A small sound classifier, trained from scratch: activation gelu.
Rows from block 2 of a small sound classifier, named by matrix and row number. Rows with one number belong to one neuron. Each number is 128 + 32 x the weight over its row's rms, rounded and kept within 0 to 255. All counts start at 0. Numbers have three digits each. After the name is the row's rms in percent of the matrix's.
After each neuron's rows are labels from the 100 clips, of 14976, where the neuron reaches its highest value: "strongest on" is what is common among them. Only what is clearly more common there than usual is listed. The data: acted Russian speech (Dusha). In brackets: how many of the 100.
# fc1: MLP up (model.blocks.2.mlp.fc1.weight, 1280x320), inputs 0-79
# fc2: MLP down (model.blocks.2.mlp.fc2.weight, 320x1280, transposed), outputs 0-79

fc1.584 105:124162071111091099130167108168166083156111098134131120098154113129128121163089131141160132146107167162105152100123128084124128146122067124141187083152166091135127159109158099140111081089139111117173077131134148195164128095139124073118117153
fc2.584 095:162116140137141077116123113171152143145173191189142112140088166168136109107110115125129104136142163136110166129144203135080132121112126128140146095144084134170112167138209054073087142163152139081178136126074142120115178156147190135112162149
strongest on: emotion: angry (47)

fc1.239 098:141128137071101119144122094162140143138085119147127133104183130149124070158030131139161125209156147187161161164153127089133153135105069160117123094085147118135125161080129133110153085071170143122124108040160128089155137078124120129187169047
fc2.239 082:109104106130153030146152134119166138119160126129108107099142117083150140128174099121100120103122152221112136093119164120140114114113118134113184130128105091092071128110136113152100091149147148136112169102102137089200068143141191157144091156
strongest on: emotion: angry (53)

fc1.237 093:087092106165122178133163102105141170110107097151148144107125094137133132135126164121101125114141129090132176112119204151120111121122112149112079162048132186154069170111115170132093084131102166123068173132094123165175093143167165112146143102
fc2.237 093:190189142116161194170131130132142127053113088084093134117146071107165166108124138145159135085105161108123106081094147168110092117156129088180139133155142136125147112077104197098162113086151125096107148106160102095118143072101196157122119130
strongest on: emotion: sad (64)

fc1.228 097:088092099163123129105141060166103168090121062123111153123142080170162144120095153120101109104148059091146142155064212145169148146110134091122110154094166130105130162121139128115104127148142119055069167146172150140170126113134099146168141088
fc2.228 087:133132170135133132125157078080062175135136110155042133122134198106153118105140131107070138119127144094092102116111183137148107103183190105187113167172158102124109115131126140129154107148138126123071086147099110108121103162148136142148153122
strongest on: emotion: angry (41)

fc1.719 111:170085081109099140143102071126104120136120109141117065154128098164184099170065154144136167147097156091126138125118133144111114165149129053065126126120145151101114173162131179134130140090141123105087137139113140060101128104137072066126164181
fc2.719 110:155101127145117071107158167120168128136124072149136110161102127156132158129136075130168125120161078094116125082110144150183122156186113119119131135137091180147128151104156068049106120123176068109128139166076153133162105143149085110128156078
strongest on: emotion: angry (46)

fc1.497 100:187106149174144079091127114146153093107106077106129152147106080133126102127118147126086142125151155144117173108144139109176136194132105137117170127129141167070059177095174154097131143146150164136175166173082157138126145163131109142164161132
fc2.497 101:121058123101110124107117092098167192127152074170101117133099101129161166149122137167134133140122062104139155137097159133067107072184103120119090151095152137155108111162136065091147114141140133116103191076141111193130112105098102067098091093
strongest on: emotion: positive (45)

fc1.744 091:133062118108130121165145107203128119133135152179141165112118094122133089129167130172116108100126130190075169121098098126123126062180125166101102120102136108162089155087170144155068135155144165098120119082151166189098140145099125113229078146
fc2.744 072:103087117183118131092189140068067126157148139064132138115127130093133100124136154160129085122083135129090127103132195143115070079084171155155142033203094111160154087103162129133141192149117182117118137140112134108092133135153106178169096168
strongest on: emotion: positive (48)

fc1.375 099:187113132070110118198154158144138049109070096084115137111121124162124118184119095143075130110116139135106113186105084135135194144112066069129108139135120128129098138063144150113114154131069169131102139157155179052052144127079126056115170136
fc2.375 088:130140104110128122140176182144153167116136072101126096075150136103141120152163124108138077175137115121151123094119104119144127133152188132103142122149149150181085108053140094060125170119145097048158065106134127096203120136128158113124128120
strongest on: emotion: neutral (61)

fc1.601 097:134105126080116127116138053161138114143128103186079129128118064159111144162116143112162129140104144111156196129107150106101146094132084112120150091068157068080204135145151156154138139101146149161192127129091163081186126110123101149145044101
fc2.601 092:083170140168130131071119084088088183097139110114146110071118145113103103160076192142118098134091113179140130153135160088147133107118119129141139088092103104144105142100084114111152142080180127097105138122159143094106155146161122144167142119
strongest on: emotion: angry (48)

fc1.524 107:098130117085073113103112088131151086165064086096128114157083091138166111134065151148158108140104149159081149180181089118107109148121111065124144116136145117116088133139151143137126087108143089132124114150109148171128178150126080096120130160
fc2.524 124:170122135114160116134134120110173143139139172104144141129116114117115122144097124154123134130130144129135181101082156121117133131157111141136126135122123136109149160080164098074091138120168119075215171119059138117169119167166176069132111167
strongest on: emotion: angry (44)

fc1.251 088:086163108107108158099160076121140103105154113173139164109093127158151088127088150213154130138137115159139181119092143056115094155108185207102171063078098122114114126149137156106073183141141078141169115118095165090136145085136073044119165178
fc2.251 076:123129091125114107132137060128145177128124116101103153058141089139145131084091165135180096115140059137158096115168141117123143124100112069159097101088141134149129146144190186123144112131184116139158100064139147058077127130203105143130146090
strongest on: emotion: sad (65)

fc1.398 098:086162088163129120116123165111138111178122094202140130146097177143132131090150116119168163111165098161098190152098149067069154122080122095162130134088101160088138170205123174131111139072068134150218120152143153123121123121161135148139063113
fc2.398 106:089095127178170093128139124182125105133086157176114147082141121143098126139124138049175135086123163169090159099184130078085159152084106144160135118175139144130087145110145140099136148130160152122097113171064149091098117153164112168155149131
strongest on: emotion: sad (58)

fc1.45 086:142092098112076178070151046148164139065137120172136215121177127069134133135131106151143091204167136166108158174140180124150082175094130127101126139035087115143111115129125115139103161169135196095112104130105151124119132152138126107156154209
fc2.45 074:102163155082142165126102132077127156150124071153128128104170125133136164192094148156122166126136130113160119099112147120081178121125136118097130178152184173109180120111112097157175155081156103159091100095222139203102097123063111132084112092
strongest on: emotion: sad (62)

fc1.26 095:126104069145085126177177183196156129126171120201160123139099125095158131124064195103130134076078104150140155113096100147085067125135101169155144106105110122149114095141162136111108153107119118134150122128170116217119148137116148182143104162
fc2.26 083:130205098123162130124152185121186115159134145145160154125089073088125144140106096120149139113115155166097139132176149136126185093106055139074138128132107143100148159096165107135074215080147133123135110141103080073123173075135178111162090168
strongest on: emotion: sad (56)

fc1.222 087:173145151148135066158140112125127163084137150125118104092156156141091160159091133172149158107117136126106153177108129152110132141155136158108173056137175125086175170132164171112149155103117100117167145127102141140136099119122178103159057138
fc2.222 072:101185178113124140161092062119099204122111085130105128150119155089119131143135116149097102166186159138101144098131121128145107084148116165146076129073157098151203097137117125107157098074096154173129161141169117162167131092086125124108108117
strongest on: emotion: positive (42)

fc1.714 105:130150140115096145226227147130103174119116118185134151133134147121121075117088140133121145079149030121141186070064136123118120149108096127097127164130152132161101142143163173089164167079133126129144114141135187145167126147156130118118120146
fc2.714 100:119139151119168130132122115111107159147082108184129110134122146096113141112121127134098140109137167125129064067146134158087165132125160139142133143127135170124114143125142092126144118109126164147096134085180065146078110116027113132172087115
strongest on: emotion: angry (50)

fc1.645 114:127133111093114121146106101144176116188120143134123118101124103161101094146153189135077183100142044108140134106154124162099153107155066100142132114108115156101132082163182098141122112142128138137134128151128095172140162108138181132155125111
fc2.645 111:121160146153101158106098101083120097131127150104133105156109077136157109114088133127132105174101146137115178183121131092084118141123157118195115159112143129173095106121124107062066124109168116105056155147118154123091133133177173108082166162
strongest on: emotion: angry (41)

fc1.707 115:134145065155125124198171122185168112114098097141099096143073100116150150141141120100152138104127126150159203143077172109177102154110179107161177103098132181059113173137140167119130178144130129117151148122112138126107153128093098141226099194
fc2.707 128:162101102132138114124122150188140078105147121186116114133130101119140063076129110149136165160142155161114148156143147118090129111121076130142119138133106121127094159155133097096085183145140162113097123184119250114104139147142185198160149142
strongest on: emotion: sad (57)

fc1.598 119:145115147146112139189189110130111132131102073132151187115124133079144115178100177160068147150100113128094123133111157159128091159101158066078128128133155171117061178138147176107151079066092141085101091160115120059174137130124068043116134166
fc2.598 132:111126182207145050115139119140040138102113130129158107104108200104147133113117162074163121111126139124133073138186114140105132119121177131156132118145054148121151129158103128110191126109162111180084101157185098209074129148085146151129165134
strongest on: emotion: angry (53)

fc1.725 120:097127092104113116077147086112133132153157086164085145170142097138152090123087148137105137150148190158084121183146101071151144128074102159112117126075155127074167169130095158145111096076128122198195126140099111128128126098135080087199149106
fc2.725 130:124111095136102168122107135145122125151088119102117169176189125124102169123226115065145112117160131151136091106151153074085144131136114131159138179153150167201110128106092125125116123154135118119155168214121112099108125148163165147127137106
strongest on: emotion: angry (45)

fc1.738 093:140145115086088141138057085158129120170148137137150171126146109171128082118117115149118126175112132108081122095151166103150102125099116215176094077080146142137088094120135111149162198177150120151099162164156121138169195125120155143123103140
fc2.738 081:127183123137108136148152122104133084183159122155119077163160187154122115142117102165150124163140135111118131109092090165182122119084119135082166117126126159094137166148114144192160150141102160147152228114173113151139100148109048145183068153
strongest on: emotion: positive (39)

fc1.531 116:085161128149143165148109121145152139140111109140151161178080132179152082158119135092110141138162096168131133168086155166104153192133140141081153150084213106104090146094138139131134119078137164142076090099178147108079105128107093155172182142
fc2.531 125:131137139149162101089179110130111158100140175068143108138093181100127130162129113137112082215086174167092106176146107092135150137121168116134137058123127090183143135120115100120096110114104129112087157068119118073128071185131132151131151070
strongest on: emotion: angry (39)

fc1.575 093:106148159083110153153087172110103104089094112145098142094169137108136140103148182158086140151178138159091178088125154052145128158144116143161089075125127100129175120085175142174091081132095113118119151118163096145160085127118125129152094138
fc2.575 085:191107091108099177105088104114083138071155142127112151180136151066146147118182119137138162115069104074092130164130183103125122107115132184089113140130122165118149183177052158151105187194111159139139178152169125131095168200115142142122140154
strongest on: emotion: positive (46)

fc1.559 104:203082174087130122120145106105139135156121097105092173109111046124131114133035151164184179140132126156139099144113172131173058147128142144120160116126099110108159175080134125127115136132151092083133114098122178164131139089154159059150135066
fc2.559 112:117211126123095078175138165146134092101170111024160112101187142101102083071123119095141144136104127121128120108161108141166141096120087131113127100194148128100145085138095174100134149126073108159057088144106157159158103114163126139142115118
strongest on: emotion: angry (47)

fc1.114 111:114144164105113124136188112139118086098175096156163103082084147165200110162099127128089165127098160145126145138078176128119114201092184218111155099085131162102141130136117131191103099091121098148139105101156091152092161084064111128177144134
fc2.114 115:115157131114110167092140095146132120140158049255116114129132152059107133175134137165115113121085114141115106149181100111054115161091154175121157094124126119145134124150198148161101132134116197148137099112123121082105171106110113147173104164
strongest on: emotion: positive (40)

fc1.424 105:122055176119153114113116121086158122103104090066125123146123128158207136090088139181152162104138115152105143156107154149151107169155147122186116118138123123124122193110181097121130183103173123125171134121141129155098109123132093103078109106
fc2.424 120:113122095091143129098081167111123106144144130136156076138175164132128101181137144098128136184049122140181088120177119128151154135117160131126086147141153132167085158160142196139167147117159089085081123138105088109181114169166080185180153138
strongest on: emotion: positive (47)

fc1.351 107:157106122076091120124151120155127144129130137158110135124146067163135136168072161134099163096179132153190101063094146110184130119112089193089217159081115091156109131103155165129132165164114083134101160174118156146127114055158130128140117092
fc2.351 107:071076099106055142110140166169162075123173132085090155128150080122120144088175121142165152194057089181110136121154184097099111132113119104154133125135191091177075082114091155113082099148127149122118079134136099128106100145180105127128165110
strongest on: emotion: angry (39)

fc1.488 107:160082109108099119125128108171105147115146092193116152113118087118133130106100130125183167120141148174124151062116126121142129123108083135062169142089091144144084100164121147139086144072152088104129131089122141139094154128138143174111145212
fc2.488 116:176155099097111091110111126135135157126158102162127099114122175143142123075153105161082098134124119069124085063158128118181077101169099117110137175132064111115168181166147149095112150196094125124144137168089170102226071123117107124132118117
strongest on: emotion: angry (41)

fc1.258 096:127140121085100147131187143116121174140151110096116128121161154110133104138185152141153097188106120128110151072100096105082129110133085148173132117154170069156103085113105155084101126141121153086163111130136140077173146063162164166173151157
fc2.258 099:087131090149130136059108174103146137099145119157091086122103156129089100106119118133133167156136164123154190163213102054142089109127116119132119122153120067147135088173113105137099150171111171115102092086096159133105126120125157171107159151
strongest on: emotion: positive (62)

fc1.724 096:125134132129102100116152147214168126141117122134062138145144127125150096154118209091110112166124122100136092224136116121157132206081134141172096098111077115103120144131149167155149093133107125148192083169141202145124092157131173181126129186
fc2.724 093:153074118110148097126153111127149166179151117182118128132104098087110117162185086159133127131119131199017146148139107106092129173148167136132147159141070154099117109126156108151121143137145205116139128109114132104118102117095189104150114093
strongest on: emotion: sad (66)

fc1.217 082:143101134057074189114199138081166091159145085107157140143082155162084074187111135125090147145113106112121116124084106120146156157125134087090113151114118116046172137139173140156134157082140185140147101099122154109125164086149154128086107143
fc2.217 058:133062160158152132143127080063097175129140076129111108105147166110135119126082125182106071155201069135132133076110154121166134146155117162181128149102134112142107090098152099123130103119203098144121073122125126139132109161122131099122167112
strongest on: emotion: angry (47)

fc1.102 111:148118102149094158115122122115163072140139115205085159155154108192160081144136145095117158163123130120140136094160182086127082170093134184168121118122089121141070082132131041137074132190197143130216091112147181129111173144141142179135173129
fc2.102 115:106127057097157069117115099162111157166115116125123138145088167153135102100120171071114139118172202165085105148181101189142094183095128101136165104129131140128106188159130104133134132120119157147194102126126131127118151091094104178153129129
strongest on: emotion: positive (54)

fc1.452 106:201128062121143173116158115127109075137149085157089152158100120185128176121095113188156158117094163125105145136148108107138109147125063160096101133159169124074118174138124161148120152117167151094189077157113159133129119097139093144172110095
fc2.452 102:153193119124148125160135177147150083099085089091145151100112118180144155171096169164130156068147131063152160039146096138148153098147097072123072163114053160108147162139136188045149170115159070124130153155084148137149125057172078089081122094
strongest on: emotion: angry (56)

fc1.490 109:136147116129137182146144089172103127109141093135126138149130132162154132134090137201126108151110180097156090157111131127183131145091132180103154081140136118086133093100107116134118193140110110124121132126136146121091152119110035119181128114
fc2.490 124:134091166147133125073099069187097158035139083130118161133098096173168147174085109099151134163091140186109134161157110110091150086134079151149137122097109084095163163139155123103174082099159129133098164081137136104143105128130163065130125164
strongest on: emotion: positive (39)

fc1.661 119:150127138062100148097159133101093084144115103083111220100114135184134138137113186101144104112131089196083157167124148166122114140115124111159136130143143105155133144097136196127088153127097091129140087151092110106088205101172164101086126185
fc2.661 133:152156080070158130117094151155180118137157155120103079185134148133086127112111124153077167116132126076135140086061127105186131105174120163142112131191134096084152148092185133069102121187085119121181157122092119125191100127132139113120093140
strongest on: emotion: angry (40)

fc1.536 108:177110195076113160115110154106116139107086096083050137099152073217145085138047172100102137190172128154147143086125144140137104119115108150109136113113142098143128155121136103168165164120192111110089139129070219084093101077151162160126167091
fc2.536 134:138103190088170135095168098136108187086054124124118151120051089164119171158122140127143094115134137152110144097104116182141206148146148166133156133116140113046140143137218107093157062065149097122129120071126113088139104079127144082145091139
strongest on: emotion: angry (45)

fc1.213 089:154211153158131148117129136118126123152071080147142164163080120168130137144054199105079142116114114143154144073175153133133133142159121033111154145087157099139146177159195118130053158136077095121054097149140206173134146095137127120114104136
fc2.213 087:114130072145140086189130161105176112204147199153144139147169149180110144114189092157132137128105083097091111091127150158122113137123112146122138129145116172100087140136209123140124166180116150134181139135075113138127128111155110110164161177
strongest on: emotion: angry (53)

fc1.155 110:103104138100148124114157157172161063096107126147136116095110128202097122108187136142146117104119150202148115151133123111092190175104125207179135096131172089114083135078130091135091105136160181168162146078078172097096119121173153147115086100
fc2.155 116:155131055149144162150136154100155135111159255121081125169119176149110166161176083099152192111112141147119129153066129125164123149122091138109149112151144168111148188131109148146120154107099149148176190171130122078075076168130191140147151118
strongest on: emotion: positive (53)

fc1.360 109:118107074121122153107155110188166158119106113171088162085098125232133064127098157139129137108128140134133162150134150184073109135087118152126117117085167092137122145152196125120146139088137114076209084099052186152180152114159095143171120148
fc2.360 115:132128137106166104146092129112106095130131094120165116117173160161110181049158138145127134120182159111112075093103145131134166122137141165115110102114078167080157157105106158167152138129101124124160187161196127135140101137128155114110092102
strongest on: emotion: sad (67)

fc1.418 089:083159146103093112071160124157069111189122110116087122168142125135167143139125156112060143151137106156121108130148208132110101157183152107178150135088136097088188155106172133141109125102081107199149122153056112186098139102156151111153074182
fc2.418 085:116093139123105138100132065223182156120132040156121147129134102130159158116101137152083143192095079112167123202197107141128088159170126111182132171073126147131104130096162086171146148120166134099161118083061147143092121145141172124163148154
strongest on: emotion: angry (49)

fc1.628 105:116101052066077122167158151139170075191103112218095059113098089115134089161090120126145143120130159160117141143087147167132103134127095124113174063129208112111117178072191156140071136123130120122154129149086167146141156104142095193115054127
fc2.628 088:105124112078111197126138059140103169126147090087075133107207156141116074155116137130125132184078168116158096182182110143136092092081168121151155135148183137109099168150104151110168132102108129143133101133171133062074126153102147153096148127
strongest on: emotion: angry (46)

fc1.528 098:125089161094170157155194132138157139110097102190096106090072081194151128141081170073086132105130112084158098078073126106148090115168157147158172108080167202168139105077145195071184119107148132132091147117154149126066119124106077146125076100
fc2.528 086:164155159099107187108093104085132125111104170152112125159123158069095091080147093117077141098138081057158112152129157060097082123118098097161112149184135139204113158100080203123091164168117083108137101110166098127116126171125109137083170134
strongest on: emotion: positive (55)

fc1.762 089:126139104068121159207148123122159138117120118160149156157140135113133122097166095121130119126232122114087223119088148123148125108138144141135113126045134105104160137101127129108126115110127119164109185130148158122128156102095146182145053123
fc2.762 087:165108132139159130131106095167139138094123060089124144090082140135106200192094159169196135083108168118120098073085097145181171117150060127125135140125075127097143165143166111080121177071112128145126107120069071063135111178103195176125074084
strongest on: emotion: sad (59)

fc1.57 099:166108178108127187126153125139146131111088104109110156115085106172117103135117117216129070156120152144077179093112126165180116082117063179133123106110137113126179133129127081140149093146116174183146130152131125146188154106063118179205054124
fc2.57 110:103167134123078115171074085157154121140159049170115153064132099135124113147128166141148120134072119134170178100145135132143170150101139187150129138043199100111047096084145127111091105139164141155101092129141119114132146090088124143157127065
strongest on: emotion: positive (45)

fc1.543 098:209086072126090110081178141131204100133157137104121109139122136104103084132119140081153114131156142115131157145077157136086102190126141153101104111109165160172135153065136130087097147103104155086139119173106188120164179106159107105116082151
fc2.543 080:117194130086147110125108146118081180136160194098125170076155153112117124149165129126116121167153172184107099089163124146202184083108106172100152114098101069112163123117127084124185091145122093152115107067154104148149140075078129107128090088
strongest on: emotion: positive (43)

fc1.169 089:183124080186129133113164133172159095132134082114126112087140108143115088124079140152107166187146177143116133173162137112138159204177129135126147121108141096074083117124127114149120160092179136128160102156157136165121122124128126151137158111
fc2.169 093:166115136175130101149146131125128096151100008126175116134154123192163127108097159106187093161126149151158124153139154175126122143147175106153129091125105151224092117103152162059171101111129089074135092075115105144158148158146161114116136142
strongest on: emotion: angry (48)

fc1.164 093:116098138126055117112165089164135155131132115180144143154115131135183094156121133175117110130165099114118146082154124092106093154135121102140161164071139120153075081127137088136102113128102167162144123101112137115148149139133110046152086155
fc2.164 092:168139141139083145146198133129150122134136130190150123091132112124154115200105121170149070184119085147129132105142158087148114103119148120135179086120121108080132085129168117090099205136154148107091121157123091157130181070140063117137156136
strongest on: emotion: sad (54)

fc1.230 098:175068128083065136131176132083128154163116088121100097118151158084165139158114143133180144131054139163115104114142134124160105099153116131107110059095200088116113142073181165155152087127148094109095120133109107093077129102128105151166158160
fc2.230 107:123092137092149092123122116196138127145167075140143113118094162138133098134097144088120116112057129073099124174118104118128075177134166184111168111135114150132127150174128131121152112138090120163131128111109127105140102170135150148096118128
strongest on: emotion: angry (41)

fc1.726 101:179088130170133131121116121119137125127111116127081108169098113212198131137113178188063126154093169136166148143158123087121123112134104186118176081113079071083139119115183151123116131145114134092209123121062136142106129127134145137147080128
fc2.726 120:145142184129179148156115150088133171130105048094132155122081151083157175156089138130164130148104107187094181098052089168140118107176151123117139154117115143083159146101146144104131130109145171114106162081161102093108123103078124148166074108
strongest on: emotion: positive (49)

fc1.460 084:167147115138071111147151104159117146119139088134165116136097148146085166151123143189087121206184170132143151159090142143138102068065114108137107108046102157105092135146127140101096134079115119119092155144165120184093159114099113127175140150
fc2.460 070:166107152177175123131069120136125098163187191166156108159097040181138088079100130114120121126175152149138148219111150132125079131152134069193128036148139122154123087130173141149133138096140135140087067104148179125070149158128220190177147109
strongest on: emotion: sad (70)

fc1.599 085:127086113069142146118110033157161151139163130149091083098136108169129134140079169115108109121137194154169081133134152140103119100089127136113197117108120057057098125104149091125185091128126162107146096124123108088121185060127119171131094112
fc2.599 078:149096137077146134211116055084102174122083031101138142151101122107135129152130125124148124140086098118147063092136125130078136149060074136129112082090157142126172198132185165074140117106132087110126142155173081113131150145096130082093132114
strongest on: emotion: angry (44); emotion: positive (41)

fc1.674 089:189185119131145136161121141176181067174121091081096152161117077134151160084071140166130176122092099133129151120107153127139127147129131110125161086149129115074177191139129163086089171105161097098148096170131112208136156120158153128131094120
fc2.674 082:130153128147136091130154168128150120149109150124196129141108132141112122136084163136167122112180118091140152131102098155129165072158130133134099150065084125152140135133099080059142154124143132052156182181127179230157179099176147058124161129
strongest on: emotion: angry (59)

fc1.407 094:140096137114124100186106089152154134182092087133149140122109090121128106120161212137125132187102095188121164111123141144177123118138176142081113123055173089164110093104169059168108129113103127141071095107123149149135135075086076181136058088
fc2.407 100:143087127162167120129163148111121140128142085183089118138164117106109144134185100153132128166075131089164082184100157115142143130147114116153153136139092130165101066121139105119122197155139188090119140059109080065116146130077160171119139186
strongest on: emotion: positive (57)

fc1.514 105:134091100072123159133080063154150101088114101134099144175221141127188090164093129122106143209073136099145096157148149141089141125123151163114131094112225168077109150138146170169126132133144102127080112119123144066101170144139115139149160091
fc2.514 105:120135091123145124076112174114129143137086118115165128134078166091156165112171128137126111120189073135178123091156119127083010154139109074144168149114111133126118146109173138066104101176144126111176141130126165166127078170139118115076113119
strongest on: emotion: angry (50)

fc1.153 099:118163115072146125067116095057125118082158067143080184103182135151090148147046127136122140123108085116140120150121133133118095123054145167110095085129140145163181092092113167164111140130200098125165107158144112128141170202144105089148131100
fc2.153 087:074090119145158123094139083128079129119126159112099171146107112077155119126181120203079097126152104140160104136184150065150083113133158149185147118103127130117089095113153144152117091156131124141129140119134144123141143079125098155169108103
strongest on: emotion: angry (43)

fc1.412 093:111099061160143132185137105204146138124129102118145171121159116172159087126126145152153123116110186148149170145175194102117133153089123080153109083063112116073088161158121102135115084120108135119223105105097158145135201137114059113101100066
fc2.412 074:191166122092097087146167120179109138087121090148171146133102170115138092163131085135068130156107055159126131112145157103124124135118149102089144163083139142149149108176165122072107128107104142073116104121116135134081147152124134135080172096
strongest on: emotion: positive (41)

fc1.640 095:171035082090138143122186136114154125112208145146123126116150121115093079174127145175120102204087125148179150097162132131088085113115090207137164107098164048177125034122128094138083085146168195149105176100136193110115145102139110139129089103
fc2.640 089:146116133125116086145071091113105110136131076086148157107126162131079116103098120086105135074160190069164151124108123158192163104126101161100107170120101109134091190158159116154136165129125103121127118193161155178201151140095160091095127179
strongest on: emotion: positive (42)

fc1.281 098:228083142132112188190132107139138146085155105145124209098082159140109162140074145137129145096161154126204155083176115185176144182156195119103184113138151120117090114120148182139177137108141095099151046135150131101093103124114144099095102072
fc2.281 091:142127184147162136144124132142119135151094119099125143103099156086126162067114162154166103100142086075146127064169116147168189146114107100126091172143061148081131110170147114120165132116149154104069119096123093175133155071090139159086103094
strongest on: emotion: angry (39)

fc1.642 116:125162113106111160136135138156113123142106116134060113087144106201076134149110135138096122112161151100141172060166154165159144068124130117146174132157120127108147122136150113104111195180106101171074108157112094144157137078085150155101100142
fc2.642 128:174112133143135095133091088151152174151152121106161100114123130215116094167118124160184110120075191116125123096098128096152141160126097102151157074114167095100113161114184153098113085099148051108176166125079100058141114129199169118083162116
strongest on: emotion: positive (43)

fc1.352 098:206185102124064082117115076115129105220054102214105142185131109160198091086144162145112104117220065167126123126126125148131111175133071141096097141108239091123096119119172123131141109076140136095148105080114168148172150070161121138202143144
fc2.352 107:104095139153141147161049121114156135131095097088111150163105114136097148099147128108109168125177160107166094102131124167153186136147130092132056183108169155121140124108176081183164130133116183131117134115160111148091089157072179146082102098
strongest on: emotion: angry (39)

fc1.44 112:128193164080095186156129144104169112157089096163066128126167105155144134178075162178071187100118161114084124096138175117108021089138116101167164162108148127120119128132156123128078100152130117153077104140114145108152165101090115135162129133
fc2.44 111:154144137167147116119137156158159097139125082143104129133087140140139124133093148113131080114076062055168117047118114144114094153180121126149141101156123115168099114087156142088129150147160053096160139154121104114169088137170110107115145113
strongest on: emotion: angry (41)

fc1.568 098:132087127127152117124178130137127092128101097116123154152114154165160158124096130133161145121144195089149124172145116220127171176090117155167106173133145125102110158142136100148139116084140135152141085134127116191164124125143121111078132172
fc2.568 098:116148141154160145177169170129121140097080117184150119111122132133160121108127152137117092127181080162150202132121144138086142123158167108142093100109122137113053114122160130064153126072109113085101101124146158114091094132129087093099150138
strongest on: emotion: angry (60)

fc1.342 105:181177104127093130093164148134146108088141143082107113088184164148122060083113139162133078193082136124105139118107177111108120084105112121096148103120158095109204091117132145154070137174117084105139171070091123141146140114118091101123132118
fc2.342 118:130133123188121140121119121133099148174136173091114091119187174156125168067182101128086120126163109133195081094116131127185126123112114131095094213146128100149146126169140137157173182159108136114156142115111089164144135115157149138161125137
strongest on: emotion: positive (46)

fc1.553 086:185131108135114135136167124153146110086092152091057176143102082184169154155130121153052096112142129176150149081106132183151130140124145138102190108098120094056076157152132207159155134175171081181125124140071146143143118129147161114160068141
fc2.553 065:129148180194132080075132131107099146152120062104170139032135138111109149139082142189161102124099189143086132108166082123125164084154173129104145083118098098046147139128057100152160163073127130101145137143118099174180114098162133147175106092
strongest on: emotion: angry (51)

fc1.394 087:222130103087096095122163110105141091121124117132086148097116132111168066115116138109142113144131093143151171142103137159153160178133092133140152116095115127077139150081147133070155082132165129113128194158131163097112128156140136125170127099
fc2.394 081:099129119165152102170094147095098167172147125179132163123147107114117116144194086125106184094153151159156106127129133180175183063091154119109134123100075104107125115158090116158148106150137121153114114151132073153196063113092076136170083144
strongest on: emotion: positive (46)

fc1.178 092:107055079079111128146183101194134101090127118144109203205132141106134166099130091134109130127120094140128124162087165171088124077132100097137125166127076163112104168131088174076116156162103141119180110149102119068087086134145084147144130124
fc2.178 094:095094111132125190129110113146093167144110000167094133105131201131119121152150160138134141113120102069165105102109114119106085094156161084157126161197120144086103158149142170108132156140145084138141162149161079121103159147082094230129086123
strongest on: emotion: sad (54)